A small sound classifier, trained from scratch.
Model: 3.4M parameters, log mel input, arch mobilenet_v2, norm groupnorm, activation hardswish, widths [128, 160, 200].
Training: adamw at rate 0.0047, batches of 64, held-out accuracy 71%.
Data: trained on single notes of musical instruments (NSynth), 184686 training examples, 1.0 epochs.
Rows from block 4, named by matrix and row number. Each number is 128 + 24 x the weight over its row's rms, rounded and kept within 0 to 255. All counts start at 0. After the name is the row's rms in percent of the matrix's.
# convs2: project pointwise conv (model.blocks.4.convs.2.weight, 160x512x1, standardized in use), inputs 360-399
convs2.0 128 [125 121 126 118 125 128 127 127 127 255 144 126 128 126 126 126 127 127 124 129 114 126 126 143 127 123 127 120 124 120 128 127 127 122 129 122 111 139 125 122]
convs2.1 093 [128 126 125 128 120 128 126 125 128  73  99 123 128 123 125 128 122 112 128 119  92 128 121  98 128 125 126 126 124 126 126 127 127 126 128 129 116 127 128 103]
convs2.2 080 [128 128 127 128 120 128 128 127 128 130 144 127 128 127 127 128 126 195 132 127 163 128 127  36 128 128 128 125 128 128 128 128 128 128 128  66 128 128 128 101]
convs2.3 116 [127 119 117 121 144 119 118 114 127  88 111 117 128 113 112 119 120 126 130 122 124 124 111  89 114 110 110 122  94 118 113 110 115 117 123 127 127 128 120 107]
convs2.4 119 [128 130 128 140 143 128 128 126 128 121 127 124 128 125 128 131 119 132 130 128 135 168 122 137 138 136 140 147 149 135 135 140 138 137 138 145 113 138 134 141]
convs2.5 184 [138 155 146 139 110 135 143 148 136 131 141 144 128 147 144 146 150 143 106 140 142 122 149 164 146 156 162 146 170 158 150 156 151 160 139 149 148 128 155 155]
convs2.6 100 [130 135 132 128 150 128 129 131 129  46 126 130 128 132 130 128 133 128 117 130 124  93 131 134 129 133 131 137 136 135 129 132 134 133 123 136 143 123 131 135]
convs2.7 079 [128 128 128 138 129 128 128 128 128 117  96 128 128 129 128 120 128  95 128 128 128 127 128 202 128 128 128 128 129 128 128 128 128 128 128 189 128 128 128 155]
convs2.8 085 [128 128 127 128 123 128 128 127 128 135 126 127 128 127 127 128 126 134 128 127 132 166 127 122 128 132 134 129 128 136 128 129 128 128 131 129 128 128 128 122]
convs2.9 079 [120 128 128 128 123 128 128 103 128 128 128 128 128  28  22 128  85 131  74 128 127 129 128 128 128 127 103 126 118 128 127  70  50 128 128 126 128 128 128 128]
convs2.10 098 [126 128 125 126 112 128 128 126 127 180 135 126 128 125 127 128 126 136 128 127 128 127 126 141 125 125 126 123 125 126 125 124 127 126 132 123 101 135 126 162]
convs2.11 075 [128 128 156 128 129 128 128 143 128  96 125 128 128 129 128 128 128 128 211 128 128 128 128 103 128 128 130 129 128 128 128 128 174 128 128 129 128 128 128 117]
convs2.12 079 [128 128 128 129 128 128 128 128 128  76 113 126 128 128 128 128 127 126 172 128 136 149 128   5 128 128 113 128 109 128 128 128 128 128 128 128 129 128 128  65]
convs2.13 114 [126 125 128 128 137 128 127 125 123 128 126 128 126 127 125 124 128 110 127 128 124 126 126 121 125 116 123 127 117 124 125 126 127 128 105 125 132 116 126 118]
convs2.14 071 [128 128 128 128 194 128 128 128 128 128 125 128 128 108 104 128 128 128 127 128 108 129 128 139 128 128 128 128 128 128 128  89 129 128 128 128 128 128 128 128]
convs2.15 074 [128 128 128 112 129 128 128 128 128 136 150 129 128 129 128 128 129 128  97 129 125  92 128 246 128 128 128 133 128 127 128 125 129 128 128 130 128 128 128 150]
convs2.16 096 [126 128 128 127  44 127 127 129 127 195 137 129 128 128 130 128 129 139 128 127 142 128 126 132 128 128 128 124 127 126 128 128 128 128 129 112 128 128 128 129]
convs2.17 089 [128 128 128 148 130 128 128 128 136 103  75 128 128 128 128 118 128 128 185 128 204 165 128 111 128 106 128 128 128 128 128 128 128 128 128 190 128 128 128 128]
convs2.18 078 [139 128 128 128 112 128 128 128 128  90 101 128 128 152 128 128 156 128 211 128 128 129 128  90 128 128 128  48 128 128 128 128 128 128 128 106 128 128 128 108]
convs2.19 099 [128 122 129 127 129 128 129 129 128 190 144 129 128 129 129 126 130 129 116 133 138 126 128 146 128 125 131 134 128 129 129 128 128 129 128 134 127 129 127 129]
convs2.20 056 [128 186 128 128 128 128 128 128 128 128 128 128 128 128 128 128 128 128 128 128 128 128 128 111 128 192 128 128 128 128 128 128 128 128 128 128 128 128 128 128]
convs2.21 081 [128 128 128 128 118 128 128 128 128 126 128 128 128 128 128 128 128 128 189 128 139 128 128 128 128 128 128 128 128 129 128 128 128 128 128 128 128 128  92 123]
convs2.22 099 [131 129 129 133 123 128 128 129 129 116  93 130 128 131 130 128 128 113 148 128 136 138 129 130 133 138 130 128 131 128 132 131 130 129 136 128 128 129 129 131]
convs2.23 113 [128 128 128 144 127 127 128 127 128  60  87 125 128 121 123 128 124 128 161 125 147 185 125  71 129 129 129 129 132 138 128 129 128 128 129 135 136 117 128 114]
convs2.24 111 [136 157 128 141 137 128 128 128 129 128 119 128 128 128 128 128 128 117 134 128 128 144 104 128 137 137 131 128 144 130 134 142 138 132 130 128 113 128 134 136]
convs2.25 078 [128 128 128 140 108 128 128 128 128  82 102 128 128 126 128 128 128 124 199 128 179 144 126  58 128 128 128 126 129 129 128 128 128 128 128 126 128 128 128 128]
convs2.26 131 [129 132 129 134 124 128 128 129 129  57 112 128 128 128 128 131 128 154 145 128 135 152 129  93 132 140 130 132 131 143 131 134 132 132 131 134 151  97 135 100]
convs2.27 119 [131 129 129 134 128 129 129 129 129  78 128 130 128 130 130 129 128 131 150 128 146 168 129 128 129 129 129 128 129 127 130 128 128 137 146 127 125 134 130 148]
convs2.28 101 [127 128 128 113 128 128 128 128 128 168 158 128 128 128 127 128 128 130  99 128  81 107 128 128 124 126 127 128 127 126 125 123 127 127 127 128 128 127 127 123]
convs2.29 088 [128 128 131 129 133 128 128 128 128 127 122 129 128 129 128 128 128 108 131 128 128 127 129 170 140 128 128 128 128 125 128 128 128 128 129 128 128 128 128 135]
convs2.30 089 [128 128 128 128 221 128 128 128 128 125 129 128 128 128 128 113 128 104 128 128 128 128 128 159 128 128 128 143 128 128 128 128 128 128 128 200 128 128 128 149]
convs2.31 097 [114 103 128  96 125 128 128 128 128 180 159 128 128 128 128 125 135 151  73 131 106  70 128 161 124 124 127 127 119 128 126 125 126 128 126 127 139 128 124 125]
convs2.32 092 [127 128 127 126 129 128 128 127 128 151 132 127 128 127 127 127 128 116 108 128  97  92 127 137 126 124 127 127 131 124 126 126 127 127 124 127 127 126 126 133]
convs2.33 114 [127 120 130 129 109 127 129 128 126 148 135 133 128 131 129 125 128 112 124 128 127 129 138 128 127 119 128 127 128 130 128 127 127 121 121 138 120 128 125 114]
convs2.34 110 [127 128 127 118 132 128 128 128 128 165 145 128 128 128 128 118 128 119  86 128 117 108 128 202 126 122 127 127 126 120 127 124 125 127 125 127 120 147 126 162]
convs2.35 122 [120 106 127 116 126 128 127 128 127 143 151 127 128 127 128 125 130 148 111 128 127 103 127 136 123 109 126 127 121 118 125 121 121 123 120 126 135 128 119 129]
convs2.36 102 [124 117 128 115 127 128 128 128 128 169 168 128 128 128 128 127 128 132  93 128 105  95 128 135 126 126 127 125 126 126 125 126 127 128 125 127 128 126 128 125]
convs2.37 092 [122 128 128 111  72 128 128 128 128 176 168 128 128 128 128 128 128 128  94 133 120 104 128 216 128 128 128 128 128  96 128 128 128 128 128 129 126 128 128 126]
convs2.38 107 [128 128 128 126 133 128 128 128 128 174 143 128 128 128 129 127 128 112 108 128 126 113 128 172 126 121 127 127 126 118 127 123 125 126 125 125 103 157 125 152]
convs2.39 118 [129 134 132 133 110 128 129 132 129  63 120 129 128 130 129 133 129 176 146 129 143 145 130  79 130 138 130 131 130 147 130 134 133 134 130 134 177  95 135 109]
convs2.40 111 [115 145 129 127 116 128 128 137 129 128 128 128 128 128 128 136 135 178 131 130 156 132 128  92 129 140 130 130 139 143 129 129 131 153 133 137 155 130 133 128]
convs2.41 113 [128 128 131 128 130 128 128 133 129 176 146 134 128 135 134 131 136 129 126 143 118  93 131 189 129 132 130 130 125 127 129 130 131 129 131 129 128 133 129 125]
convs2.42 055 [128 128 147 128 128 128 128 141 128 128 128 165 128 128 128 128 128 128 105 128 128 128 128 122 128 159 128 128 128 128 128 128 128 128 128 133 128 128 128 128]
convs2.43 065 [128 128 128 128 128 128 128 128 128 129 140 128 128  92 128 128 127 154 126 127 125 128 128  91 127 127 128 127 127 128 128 127 127 128 128 124 129 128 128 128]
convs2.44 103 [129 130 132 131 147 131 134 132 128  91 135 134 128 134 137 128 131 118 128 129 123 107 131 151 131 129 129 133 130 128 132 131 134 132 127 132 130 114 131 143]
convs2.45 081 [126 123 127 109 116 126 126 127 123 178 139 126 128 126 126 126 127 118 102 126 105  94 126 128 124 127 128 120 127 121 123 126 127 121 123 125 127 135 127 127]
convs2.46 084 [128 127 128 125 127 128 128 128 121 159 158 128 128 128 128 128 128 128 122 128 128 128 128 115 122 128 128 128 122 128 128 122 117 128 128 119 128 129 128 124]
convs2.47 075 [128 128 128 128 128 128 128 128 128 128 108 128 128 212 128 128 128 102 130 128 128 128 128 121 128 128 186 128 128 128 128 134 202 128 128 129 128 128 131 128]
convs2.48 096 [128 129 128 127 116 128 128 128 128 133 133 128 128 128 128 129 128 144 137 128 141 147 128 130 125 128 128 124 126 129 127 125 125 128 133 123 116 132 128 150]
convs2.49 102 [131 132 131 131 135 129 129 130 129  42 114 131 128 131 130 129 130 130 132 129 139 128 131 116 130 132 130 136 130 133 129 130 131 132 127 136 138 125 129 127]
convs2.50 095 [128 127 130 135 134 129 128 128 127 127 133 129 128 128 127 128 130 107 127 128 128 128 128 135 131 123 131 132 129 128 130 133 134 129 117 128 128 123 127 123]
convs2.51 086 [128 127 128 128 176 128 128 128 128  97 127 128 128 128 128 128 128 127 127 128 128 128 128 126 128 128 128 128 128 128 128 128 128 128 128 162 128 118 128 124]
convs2.52 063 [128 128 197 128 115 128 128 160 128 128 134 128 128 255 171 128 128 128 128 128 131 128 128 150 126 128 124 150 146  60 126 122 123 128 128 128 125 128 128 130]
convs2.53 074 [128 128 128 120  80 128 128 128 128 157 128 128 128 116  94 128 128 124  88 128 124 117 128 156 128 128 126 127 110 128 128 128 128 128 128 131 128 129 128 128]
convs2.54 098 [129 131 129 131 128 128 128 128 129  93 125 129 128 129 128 128 129 137 130 129 154 128 129 120 129 132 129 133 129 134 128 129 129 129 128 133 150 128 128 128]
convs2.55 088 [128 128 128 128 113 128 128 128 124 172 129 128 128 128 128 128 128 128 138 128 129 135 128 128 128 128 128 125 128 119 128 128 128 130 128 125 127 130 128 127]
convs2.56 084 [128 128 128 129 156 128 128 128 128 105 114 128 128 128 128 128 128 103 128 128 127 135 128 110 133 130 131 128 135 129 132 133 131 128 129 130 103 124 129 125]
convs2.57 115 [127 128 123 132 146 128 128 125 127  71 113 126 128 124 126 125 124 103 150 127 128 145 125 124 128 120 127 127 126 119 129 126 126 128 128 127 114 124 126 128]
convs2.58 111 [127 125 126 128 112 128 128 126 128 195 129 126 128 126 127 128 124 129 142 126 132 147 126 124 127 127 126 120 126 125 127 127 125 126 145 122 110 135 127 126]
convs2.59 085 [126 127 126 121 111 127 127 127 127 234 132 126 128 126 126 128 127 116 119 125 118 121 126 131 123 122 125 120 126 123 123 122 124 120 127 122  97 158 123 133]
convs2.60 119 [127 128 131 124  20 128 128 128 128 128 136 128 128 129 130 120 130 123 128 132 132 128 128 157 121 125 120 125 116 126 121 121 124 126 126  94  98 128 128 127]
convs2.61 085 [128 128 128 124 137 128 128 128 135 128 161 128 128 129 128 128 128 128 128 128 128 101 128 178 123 123 119 152 113 128 123 123 127 128 118 128 128 128 128 124]
convs2.62 113 [127 128 127 128 112 128 128 128 127 115 121 128 128 127 128 128 125 107 128 124 120 128 126 136 129 130 128 115 129 127 129 129 128 129 129 125 131 107 129 140]
convs2.63 096 [123 132 120 110 100 126 125 125 128 107 123 123 128 122 124 130 122 145 104 128 122 129 122 119 125 132 127 124 127 124 124 123 124 125 131 128 126 126 127 123]
convs2.64 151 [124 124 127 126 100 128 127 127 126 127 127 127 128 127 128 125 126 120 127 124 117 113 127 131 119 116 110  97 117 117 119 117 118 123 112 106 160  71 124 133]
convs2.65 073 [128 128 128 128 122 128 128 128 128 104 116 128 128 128 128 128 125 124 135 123 130 154 128  43 128  68 122 113 128 113 128 128 127 128 128  76 128 128 128 107]
convs2.66 085 [128 167 128 128 119 128 128 128 128 128 114 128 128 128 127 132 127 112 128 116 114 132 128 129 128 136 130 123 132 128 128 128 130 128 129 127  65 128 128 128]
convs2.67 148 [140 143 132 144 161 129 129 131 129 128 127 130 128 132 128 136 129 106 135 129 144 156 128 128 143 146 151 162 149 142 144 148 145 144 144 151  82 156 132 130]
convs2.68 101 [128 128 128 127 128 128 128 128 128 128 159 128 128 128 128 128 128 161 128 128 127 126 128  90 122  56 118 125 114 123 121 120 118 125 127 113 128 128 125 124]
convs2.69 110 [128 118 132 131 134 128 128 128 127 141 150 133 128 133 131 120 130 116 132 128 128 120 128 144 124 115 117 128 114 126 123 122 123 125 122 128 137 132 128 129]
convs2.70 113 [127 128 128 117  51 128 128 128 128 128 132 128 128 128 130 128 128 123 127 128 125  97 128 146 125 126 114 103 122 122 125 123 126 128 123  92 143 103 129 133]
convs2.71 099 [128 128 124 133 122 128 127 126 127  95  93 127 128 125 126 128 122 105 136 116 126 175 124 109 128 128 126 119 128 126 128 127 126 128 130 123 129 118 128 128]
convs2.72 091 [128 125 128 128 224 128 128 128 129 128 128 128 128 128 128 126 128 103 127 128 121 126 128 124 128 124 128 128 128 128 128 134 152 128 128 128 128 121 128 127]
convs2.73 089 [128 122 128 124 153 128 128 128 128 141 149 129 128 129 128 128 130 134 127 138 129 112 129 132 124 127 128 149 119 128 124 124 127 126 124 128 127 143 127 127]
convs2.74 158 [139 137 135 138 175 132 132 133 134 140 132 134 130 135 131 137 135 126 131 140 137 134 131 138 141 146 152 165 142 144 141 143 142 141 143 151  90 174 133 125]
convs2.75 099 [128 128 109 127 128 128 128 128 128 128 200 128 128 128 128 146 128 208 105 128 128 125 128 102 121 120 115 125 112 121 104 119 122 126 127  39 128 128 126 111]
convs2.76 081 [128 112 128 122 128 128 128 128 128 135 160 128 128 128 128 118 128 128  92 134 119 104 128 179 124 128 120 133 121  95 121 118 123 128 128 130 128 130 128 146]
convs2.77 104 [128 127 128 137 201 128 128 128 128 128 106 128 128 128 128 127 127  93 134 128 124 132 128 123 128 127 128 127 128 128 136 128 137 128 128 171 128 121 128 128]
convs2.78 066 [128 128 128 128 128 128 128 128 128 128 128 128 128 128 128 128 128  96 130 128 128 128 128 122 128 128 128 128 128  78 128 126 128 128 128 128 128 128 115 128]
convs2.79 120 [130 131 129 129 120 129 129 129 131 129 125 129 128 129 129 133 128 147 129 129 140 144 130 125 133 139 139 137 140 134 133 134 134 130 140 141 113 168 130 124]
convs2.80 102 [128 128 128 128 128 128 128 128 128 128 126 128 128 128 128 128 128 149 129 128 126 128 133 107 129 131 130  95 129 129 129 129 129 128 129 128 137  99 128  76]
convs2.81 086 [128 128 154 128 126 128 128 128 128 128 125 128 128 158 172 128 128 128 132 128 128 128 128 112 128 134 131  46 128 128 128 128 128 128 128  65 127 128 128  54]
convs2.82 098 [128 128 128 128  98 128 128 128 128 128 114 131 128 128 128 128 128 153 127 128 123 101 137 129 128 134 129  85 128 128 128 128 128 128 128 118 128 121 128 129]
convs2.83 067 [128 128 128 129 134 128 128 128 128 128 126 116 128 128 128 128 128 128 126 128 127 128 128  54 128 128 128 128 128 132 128 128 128 128 128 128 128 128 128 121]
convs2.84 128 [134 131 133 132 126 131 132 134 132 128 125 133 128 133 132 131 133 165 133 135 144 144 134 110 133 140 136 139 134 137 132 140 138 134 132 142 130 123 136 109]
convs2.85 142 [124 126 127 118 111 128 128 127 127 183 138 127 128 127 128 121 127 121  81 127 126 118 127 173 126 125 127 122 127  94 127 124 109 127 130  95 126 138 126 144]
convs2.86 120 [136 127 128 152 130 128 128 127 128  68  94 127 128 127 128 128 126 126 173 127 146 200 128  87 133 130 121 134 129 132 130 134 131 128 133 135 127 124 130 115]
convs2.87 080 [128 128 128 128 129 128 128 128 128 132 183 128 128 128 128 128 128 128  94 128 126 128 128 207 128 128 123 158 128 128 128 128 128 128 128 172 129 128 128 171]
convs2.88 087 [128 128 127 127 127 128 128 128 128 128 123 128 128 128 128 128 128 156 128 128 125 128 128  25 127 128 127  81 121 128 127 118 122 128 128  93 170 128 127 123]
convs2.89 122 [128 128 129 129 118 128 128 130 128 127 124 129 128 129 128 129 129 150 131 128 123 126 136  89 123 132 128 106 122 140 124 124 127 129 127 113 139  83 128  93]
convs2.90 101 [128 128 128 120 130 128 128 128 128 175 154 128 128 128 128 128 129 128  68 128 126  96 128 205 127 124 127 131 127 125 127 126 127 128 126 128 126 145 127 178]
convs2.91 097 [126 128 127 114 119 128 126 123 125 161 135 124 128 126 120 128 125 124  91 128 108  84 127 128 125 122 131 127 129 124 125 123 126 125 115 128 129 130 126 144]
convs2.92 138 [125 124 123 123 130 127 126 124 126 157 132 125 128 125 126 124 126 103 116 126 125 120 125 157 124 114 123 122 124 114 124 120 122 119 128 121 123 159 123 156]
convs2.93 104 [128 127 127 128 150 128 128 128 128 125 130 128 128 128 128 127 128  99 132 128 128 128 127 159 132 126 127 140 132 120 129 134 132 128 128 141 104 137 128 137]
convs2.94 068 [128 128 128 128 128 128 128 128 128 128 119 128 128 128 128 128 128 128 255 128 153 128 128 128 128 128 116 128 111 128 128 128 128 128 128 128 128 128 128 128]
convs2.95 070 [128 128 128 128 128 128 128 128 128 128 128 128 128 128 128 128 128 133 128 128 128 128 128 124 128 128 128 127 128 128 128 128 128 128 128 128 129 128 128 128]
convs2.96 082 [128 155 141 128 128 128 128 127 128 123 128 128 128 128 128 128 128 106 129 128 128 128 127 136 128 136 114 128 128 127 128 144 139 128 128 149 125 128 128 128]
convs2.97 119 [130 129 128 134 144 128 128 128 128 124 128 128 128 128 128 128 128 115 135 128 149 175 128 120 128 133 128 153 128 128 128 132 128 128 129 142 114 166 128 127]
convs2.98 102 [128 130 136 147 127 128 128 128 128 114  92 128 128 128 128 128 126 115 183 127 141 154 127  92 128 128 114 127 128 128 128 128 128 128 129 128 129 128 128 126]
convs2.99 106 [128 128 128 121 123 128 128 128 128 129 150 128 128 129 130 128 129 156 116 128 116  92 154 148 126 126 128 107 125 128 127 113 128 128 128 128 172 121 127 128]
convs2.100 095 [128 128 128 129 128 128 128 128 128 122 123 126 128 127 125 128 128 129 131 128 142 144 128 111 128 128 128 137 128 129 128 128 128 128 128 142 128 144 128 121]
convs2.101 092 [133 131 133 131 126 129 130 133 131 131 128 133 128 133 133 131 134 163 133 132 139 122 134 125 130 133 131 137 129 131 130 132 133 135 128 136 141 127 131 126]
convs2.102 100 [128 128 128 128 135 128 128 128 128 145 135 128 128 128 128 127 128 130 121 130 130 120 128 130 128 127 128 144 127 129 128 128 128 128 126 138 128 164 128 120]
convs2.103 088 [128 128 131 128  96 128 128 129 128 128 135 128 128 132 134 130 128 128 127 128 127 115 128 146 128 128 128 126 128 128 128 128 128 128 128  68 147 128 128 139]
convs2.104 085 [128 128 128 122 125 128 128 128 123 130 133 128 128 128 128 125 128 125  98 128 127 127 128 142 128 127 136 128 126 128 128 127 128 128 128 128 128 128 128 128]
convs2.105 074 [128 128 128 128 129 128 128 168 128 136 129 164 128 128 128 127 128 128 114 128 111 122 128 175 128 128 128 128 128 128 128 195 128 128 128 128 131 128 128 128]
convs2.106 096 [128 128 129 122 121 128 128 130 129 152 136 129 128 129 128 129 130 141 118 138 129 114 129 161 129 133 130 129 130 127 129 130 102 129 129 133 125 142 130 129]
convs2.107 107 [117 125 127 116 125 128 128 127 127 128 129 127 128 127 127 125 128 135 111 121  94  97 127 130 127 124 127  95 127 119 127 127 127 128 124  99 146 110 127 131]
convs2.108 108 [127 123 128 130 129 128 127 127 126 125 128 128 128 128 128 126 128 128 121 127 118 129 132 128 128 124 129 116 129 129 129 130 129 128 128 128 156  71 128 127]
convs2.109 072 [128 128 128 128 101 128 128 128 128 128 129 128 128 128 128 128 128 128 134 128 130 128 128 128 128 128 128 128 128 101 128  96 128 128 128 128 128 128 112 128]
convs2.110 084 [128 128 128 128 121 128 128 128 128 128 129 128 128 128 128 128 128 127 120 128 122 128 128 129 128 128 128 126 128 127 128 128 128 128 129 128 127 127 128 130]
convs2.111 117 [129 128 127 127 134 129 128 129 130 134 130 128 128 128 126 129 129 130 133 130 137 127 126 123 128 129 128 140 128 127 128 128 129 128 128 135 107 188 128 123]
convs2.112 113 [123 125 125 125 128 126 126 124 125 116 124 123 128 123 125 125 124 121 119 122 115 134 124 123 125 123 126 115 127 125 125 125 124 119 127 120 139 107 124 129]
convs2.113 076 [128 128 197 128 133 128 128 128 128 118 128 128 128 128 128 142 128 128 128 128 128 128 128 100 129 130 128 128 129 131 128 135 131 128 128 127 128 128 128 128]
convs2.114 102 [134 135 134 151 125 128 129 136 129 127 120 134 128 134 135 138 129 131 149 129 153 149 133 122 132 138 131 129 131 133 132 135 132 136 130 129 128  95 132 129]
convs2.115 098 [128 131 128 130 120 129 128 128 130 127 128 128 128 129 129 130 128 128 136 128 132 131 129 125 128 130 129 128 135 128 128 131 130 128 127 128 111 128 130 140]
convs2.116 103 [127 128 127 127 142 128 128 127 128 125 129 127 128 126 127 128 126 108 138 127 128 127 127 159 131 121 127 134 128 123 128 127 126 127 128 132 108 128 126 129]
convs2.117 085 [128 128 129 131 128 128 128 123 128 116 108 128 128 123 124 128 122 105 141 128 142 144 128  85 128 128 111 128 128 128 128 128 128 128 128 120 127 128 128 128]
convs2.118 093 [128 128 128 136 161 129 128 128 127 127 134 128 128 127 128 128 127 119 130 127 127 128 127 142 135 132 131 128 134 130 138 145 145 134 128 122 128 127 128 129]
convs2.119 091 [129 128 128 129 175 128 128 128 128 128 124 128 128 128 128 128 128 135 130 128 129 129 128  98 128 128 128 129 128 129 128 128 128 128 128 150 127 128 128 111]
convs2.120 080 [128 128 128 128 132 128 128 128 128 127 128 128 128 128 128 128 128 146 139 128 128 128 128 118 128 128 127 127 128 128 128 128 128 128 128 127 128 128 128 150]
convs2.121 108 [128 129 128 128 127 128 128 128 128  67 123 128 128 127 126 127 128 137 125 128 131 122 128 106 125 128 127 134 126 140 125 127 128 127 122 133 139 120 127 122]
convs2.122 114 [130 136 129 129 132 129 129 129 130 128 127 130 128 130 131 131 128 109 147 128 136 152 128 129 129 135 129 128 129 127 129 129 129 130 141 128  93 129 130 138]
convs2.123 064 [128 140 128 128 128 128 128 128 128 128 113 128 128 128 130 128 128 114 156 128 128 128 128  77 128 194 128 111 128 128 128 128 146 128 128 128 128 128 128 128]
convs2.124 106 [128 128 133 129  90 128 128 129 128 137 124 131 128 132 131 138 129 162 132 129 135 132 129  95 129 133 129 129 129 138 128 130 130 128 129 129 131 116 129 113]
convs2.125 096 [128 128 128 128 129 128 128 128 128 128 121 128 128 128 128 128 128  81 145 128 128 127 118 170 128 128 126 128 128 107 128 128 128 128 129 126 106 128 128 135]
convs2.126 134 [124 126 123 124 130 128 128 124 127 148 134 125 128 125 127 127 127 124 129 128 130 135 124 144 126 122 127 127 126 121 127 122 125 127 133 125 119 142 125 153]
convs2.127 106 [127 126 127 125 129 128 128 127 128 135 123 127 128 128 127 127 128  98 122 128 114 123 127 128 128 128 128 125 128 125 128 128 128 123 128 128 100 128 128 117]
convs2.128 101 [134 132 133 130 133 128 133 134 128 161 132 137 128 140 137 130 131  83 139 134 144 134 132 143 129 143 129 131 129 132 132 131 131 134 129 128 124 128 130 128]
convs2.129 115 [125 121 125 124 131 127 127 124 126 182 132 126 128 126 126 124 125  63 122 125 120 127 125 159 124 118 124 121 124 111 125 121 123 120 126 113  99 148 121 147]
convs2.130 079 [128 128 128 128  79 128 128 128 128 128 127 128 128 115 128 128 128 162 128 128 127 128 128 128 128 128 128 128 128 128 128 128 128 128 128 110 132 128 128 128]
convs2.131 105 [128 128 128 128 125 128 128 125 128 128 144 127 128 125 121 128 124  89 124 127 104 129 126 128 125 128 128 135 128 128 121 121 125 124 113 129  82 128 128 120]
convs2.132 085 [128 140 128 127 130 128 128 128 128 175 156 128 128 128 128 128 128  90  72 128 125 126 128 205 128 127 128 144 128 124 128 128 118 128 128 127 103 129 128 133]
convs2.133 096 [130 134 129 132 133 128 128 128 128  46 125 128 128 128 128 129 129 134 125 129 124 105 129 126 129 132 128 134 129 143 128 129 129 131 123 133 140 110 129 127]
convs2.134 098 [127 122 128 127 129 128 128 128 128 157 136 128 128 129 128 107 128 109 116 128 127 126 128 164 127 125 132 126 127 108 128 127 127 126 128 126 127 130 127 141]
convs2.135 090 [128 127 128 128 129 128 128 128 128 128 100 128 128 128 128 128 128 113 139 127 127 127 127 124 128 129 125 125 128 111 128 128 128 128 131 127 125 128 128 128]
convs2.136 096 [128 128 128 129 127 128 128 128 128 116 116 128 128 128 133 128 128 148 157 148 128 128 128  75 128 130 128 108 128 130 128 129 157 128 128 129 138 128 128  77]
convs2.137 082 [128 128 128 128 161 128 128 128 128 128 129 128 128 128 128 128 128  95 123 128 116 127 128 150 128 128 128 133 128 128 128 131 128 128 128 177 128 128 128 128]
convs2.138 086 [128 128 128 126 129 128 128 128 128 124 126 128 128 128 128 128 129 188 100 128 122 125 128 125 128 130 129 130 127 131 129 130 129 129 129 131 156 128 128 107]
convs2.139 097 [129 137 128 131 126 128 128 128 128  76 113 128 128 128 129 139 128 133 181 128 145 139 128  66 128 130 129 129 128 148 128 129 150 128 128 130 128 128 128 127]
convs2.140 085 [131 128 131 129 128 128 128 130 128 128 150 130 128 134 135 128 131 168 152 182 180 133 132 120 128 129 128 128 126 129 128 129 128 129 128 128 128 128 128 128]
convs2.141 104 [128 128 128 123 117 128 128 128 128 156 136 128 128 128 128 128 129 136  80 128 110  93 128 180 128 128 183 128 128 100 128 127 117 128 128  91 128 128 128 128]
convs2.142 106 [128 128 128 125 125 128 128 128 128 127 130 128 128 127 125 128 129 161 114 128 122  81 129 127 117 129 123 130 116 133 118 120 123 128 119 130 154 122 127 123]
convs2.143 124 [129 129 129 116 127 129 129 129 129 172 155 129 128 129 128 129 130 162 104 130 120  82 131 129 117 130 124 129 117 130 117 121 125 128 122 129 141 128 128 118]
convs2.144 078 [128 128 170 128 126 128 128 128 128 111 128 128 128 128 128 128 128 125 128 128 126 128 128 128 128 128 131 128 128 128 132 128 128 128 128 129 129 128 128 128]
convs2.145 081 [127 128 127 127 130 128 128 127 127 127 129 127 128 127 128 127 127 110 130 127 126 129 127 124 128 123 127 126 133 126 128 126 127 127 125 124 129 129 127 128]
convs2.146 129 [129 128 129 137 130 128 129 128 128 104 119 128 128 129 131 129 128 106 157 128 137 169 128 143 142 128 136 128 141 126 144 137 135 131 137 127 118 129 132 144]
convs2.147 107 [128 128 128 128 131 128 128 128 128 128 131 128 128 129 129 128 128 100 140 128 130 129 128 166 143 133 131 142 148 125 139 148 142 128 129 135 126 128 131 145]
convs2.148 095 [129 128 129 131 127 128 128 128 128  62 125 128 128 128 128 129 128 164 140 128 129 131 129  67 128 131 128 125 128 147 128 128 129 128 128 130 137 125 128 113]
convs2.149 093 [128 129 128 128 124 128 128 128 128 130 155 128 128 128 128 128 128 128 120 128 136 125 128 133 114 128 146 110 128 128 128 112 110 128 127 123 127 127 126 138]
convs2.150 061 [128 128 128 128 128 128 128 128 128 128 147 128 128 128 128 128 128 128 128 191 128 128 128 128 128  81 128 128 128 132 128 135 128 128 128 127 128 128 128 127]
convs2.151 104 [129 128 127 128 137 128 128 128 129 128 133 124 128 111 117 128 128 143 112 128 114 122 128 123 126 129 128 129 128 130 122 128 128 128 127 127 136 128 128 129]
convs2.152 110 [128 128 126 139 127 127 128 126 128  46  95 124 128 125 124 128 120 129 168 119 143 176 125  50 128 128 128 127 128 134 128 128 128 127 128 127 137 105 128 113]
convs2.153 099 [128 129 134 127  71 128 128 133 128 175 148 132 128 134 133 134 134 128 126 128 127 107 131 137 125 127 128 111 128 127 126 127 128 128 125  87 128 128 127 130]
convs2.154 103 [128 107 128 128 110 128 128 128 116 164 134 128 128 128 128 128 128 122 106 128 128 125 128 188 128 127 128 128 128  78 128 128 128 128 128 126 128 128 128 128]
convs2.155 109 [128 128 128 130 126 128 128 128 128  77 119 128 128 127 127 128 128 152 131 128 128 130 128 109 130 134 128 129 129 133 129 133 130 130 126 130 156  74 129 106]
convs2.156 119 [123 122 128 122 104 128 128 127 127 128 133 128 128 127 127 125 128 152 103 127 122 108 127 126 124 116 128 116 119 125 122 115 114 117 124 123 128 128 120 122]
convs2.157 106 [128 127 126 127 177 128 128 127 128 102 113 126 128 124 126 126 124 106 128 127 112 133 127 123 137 126 132 140 139 126 136 134 132 128 128 134 119 135 130 128]
convs2.158 102 [128 128 128 130 172 128 128 128 128  89  99 128 128 128 128 128 128 128 128 128 120 135 128 102 128 131 127 128 128 132 128 144 175 128 128 128 130 122 128 126]
convs2.159 096 [124 129 125 129 130 129 128 128 128 128 130 128 128 127 128 128 118 157  99 128 131 139 128 112 128 132 128 128 128 132 128 129 129 128 128 128 128 128 124 122]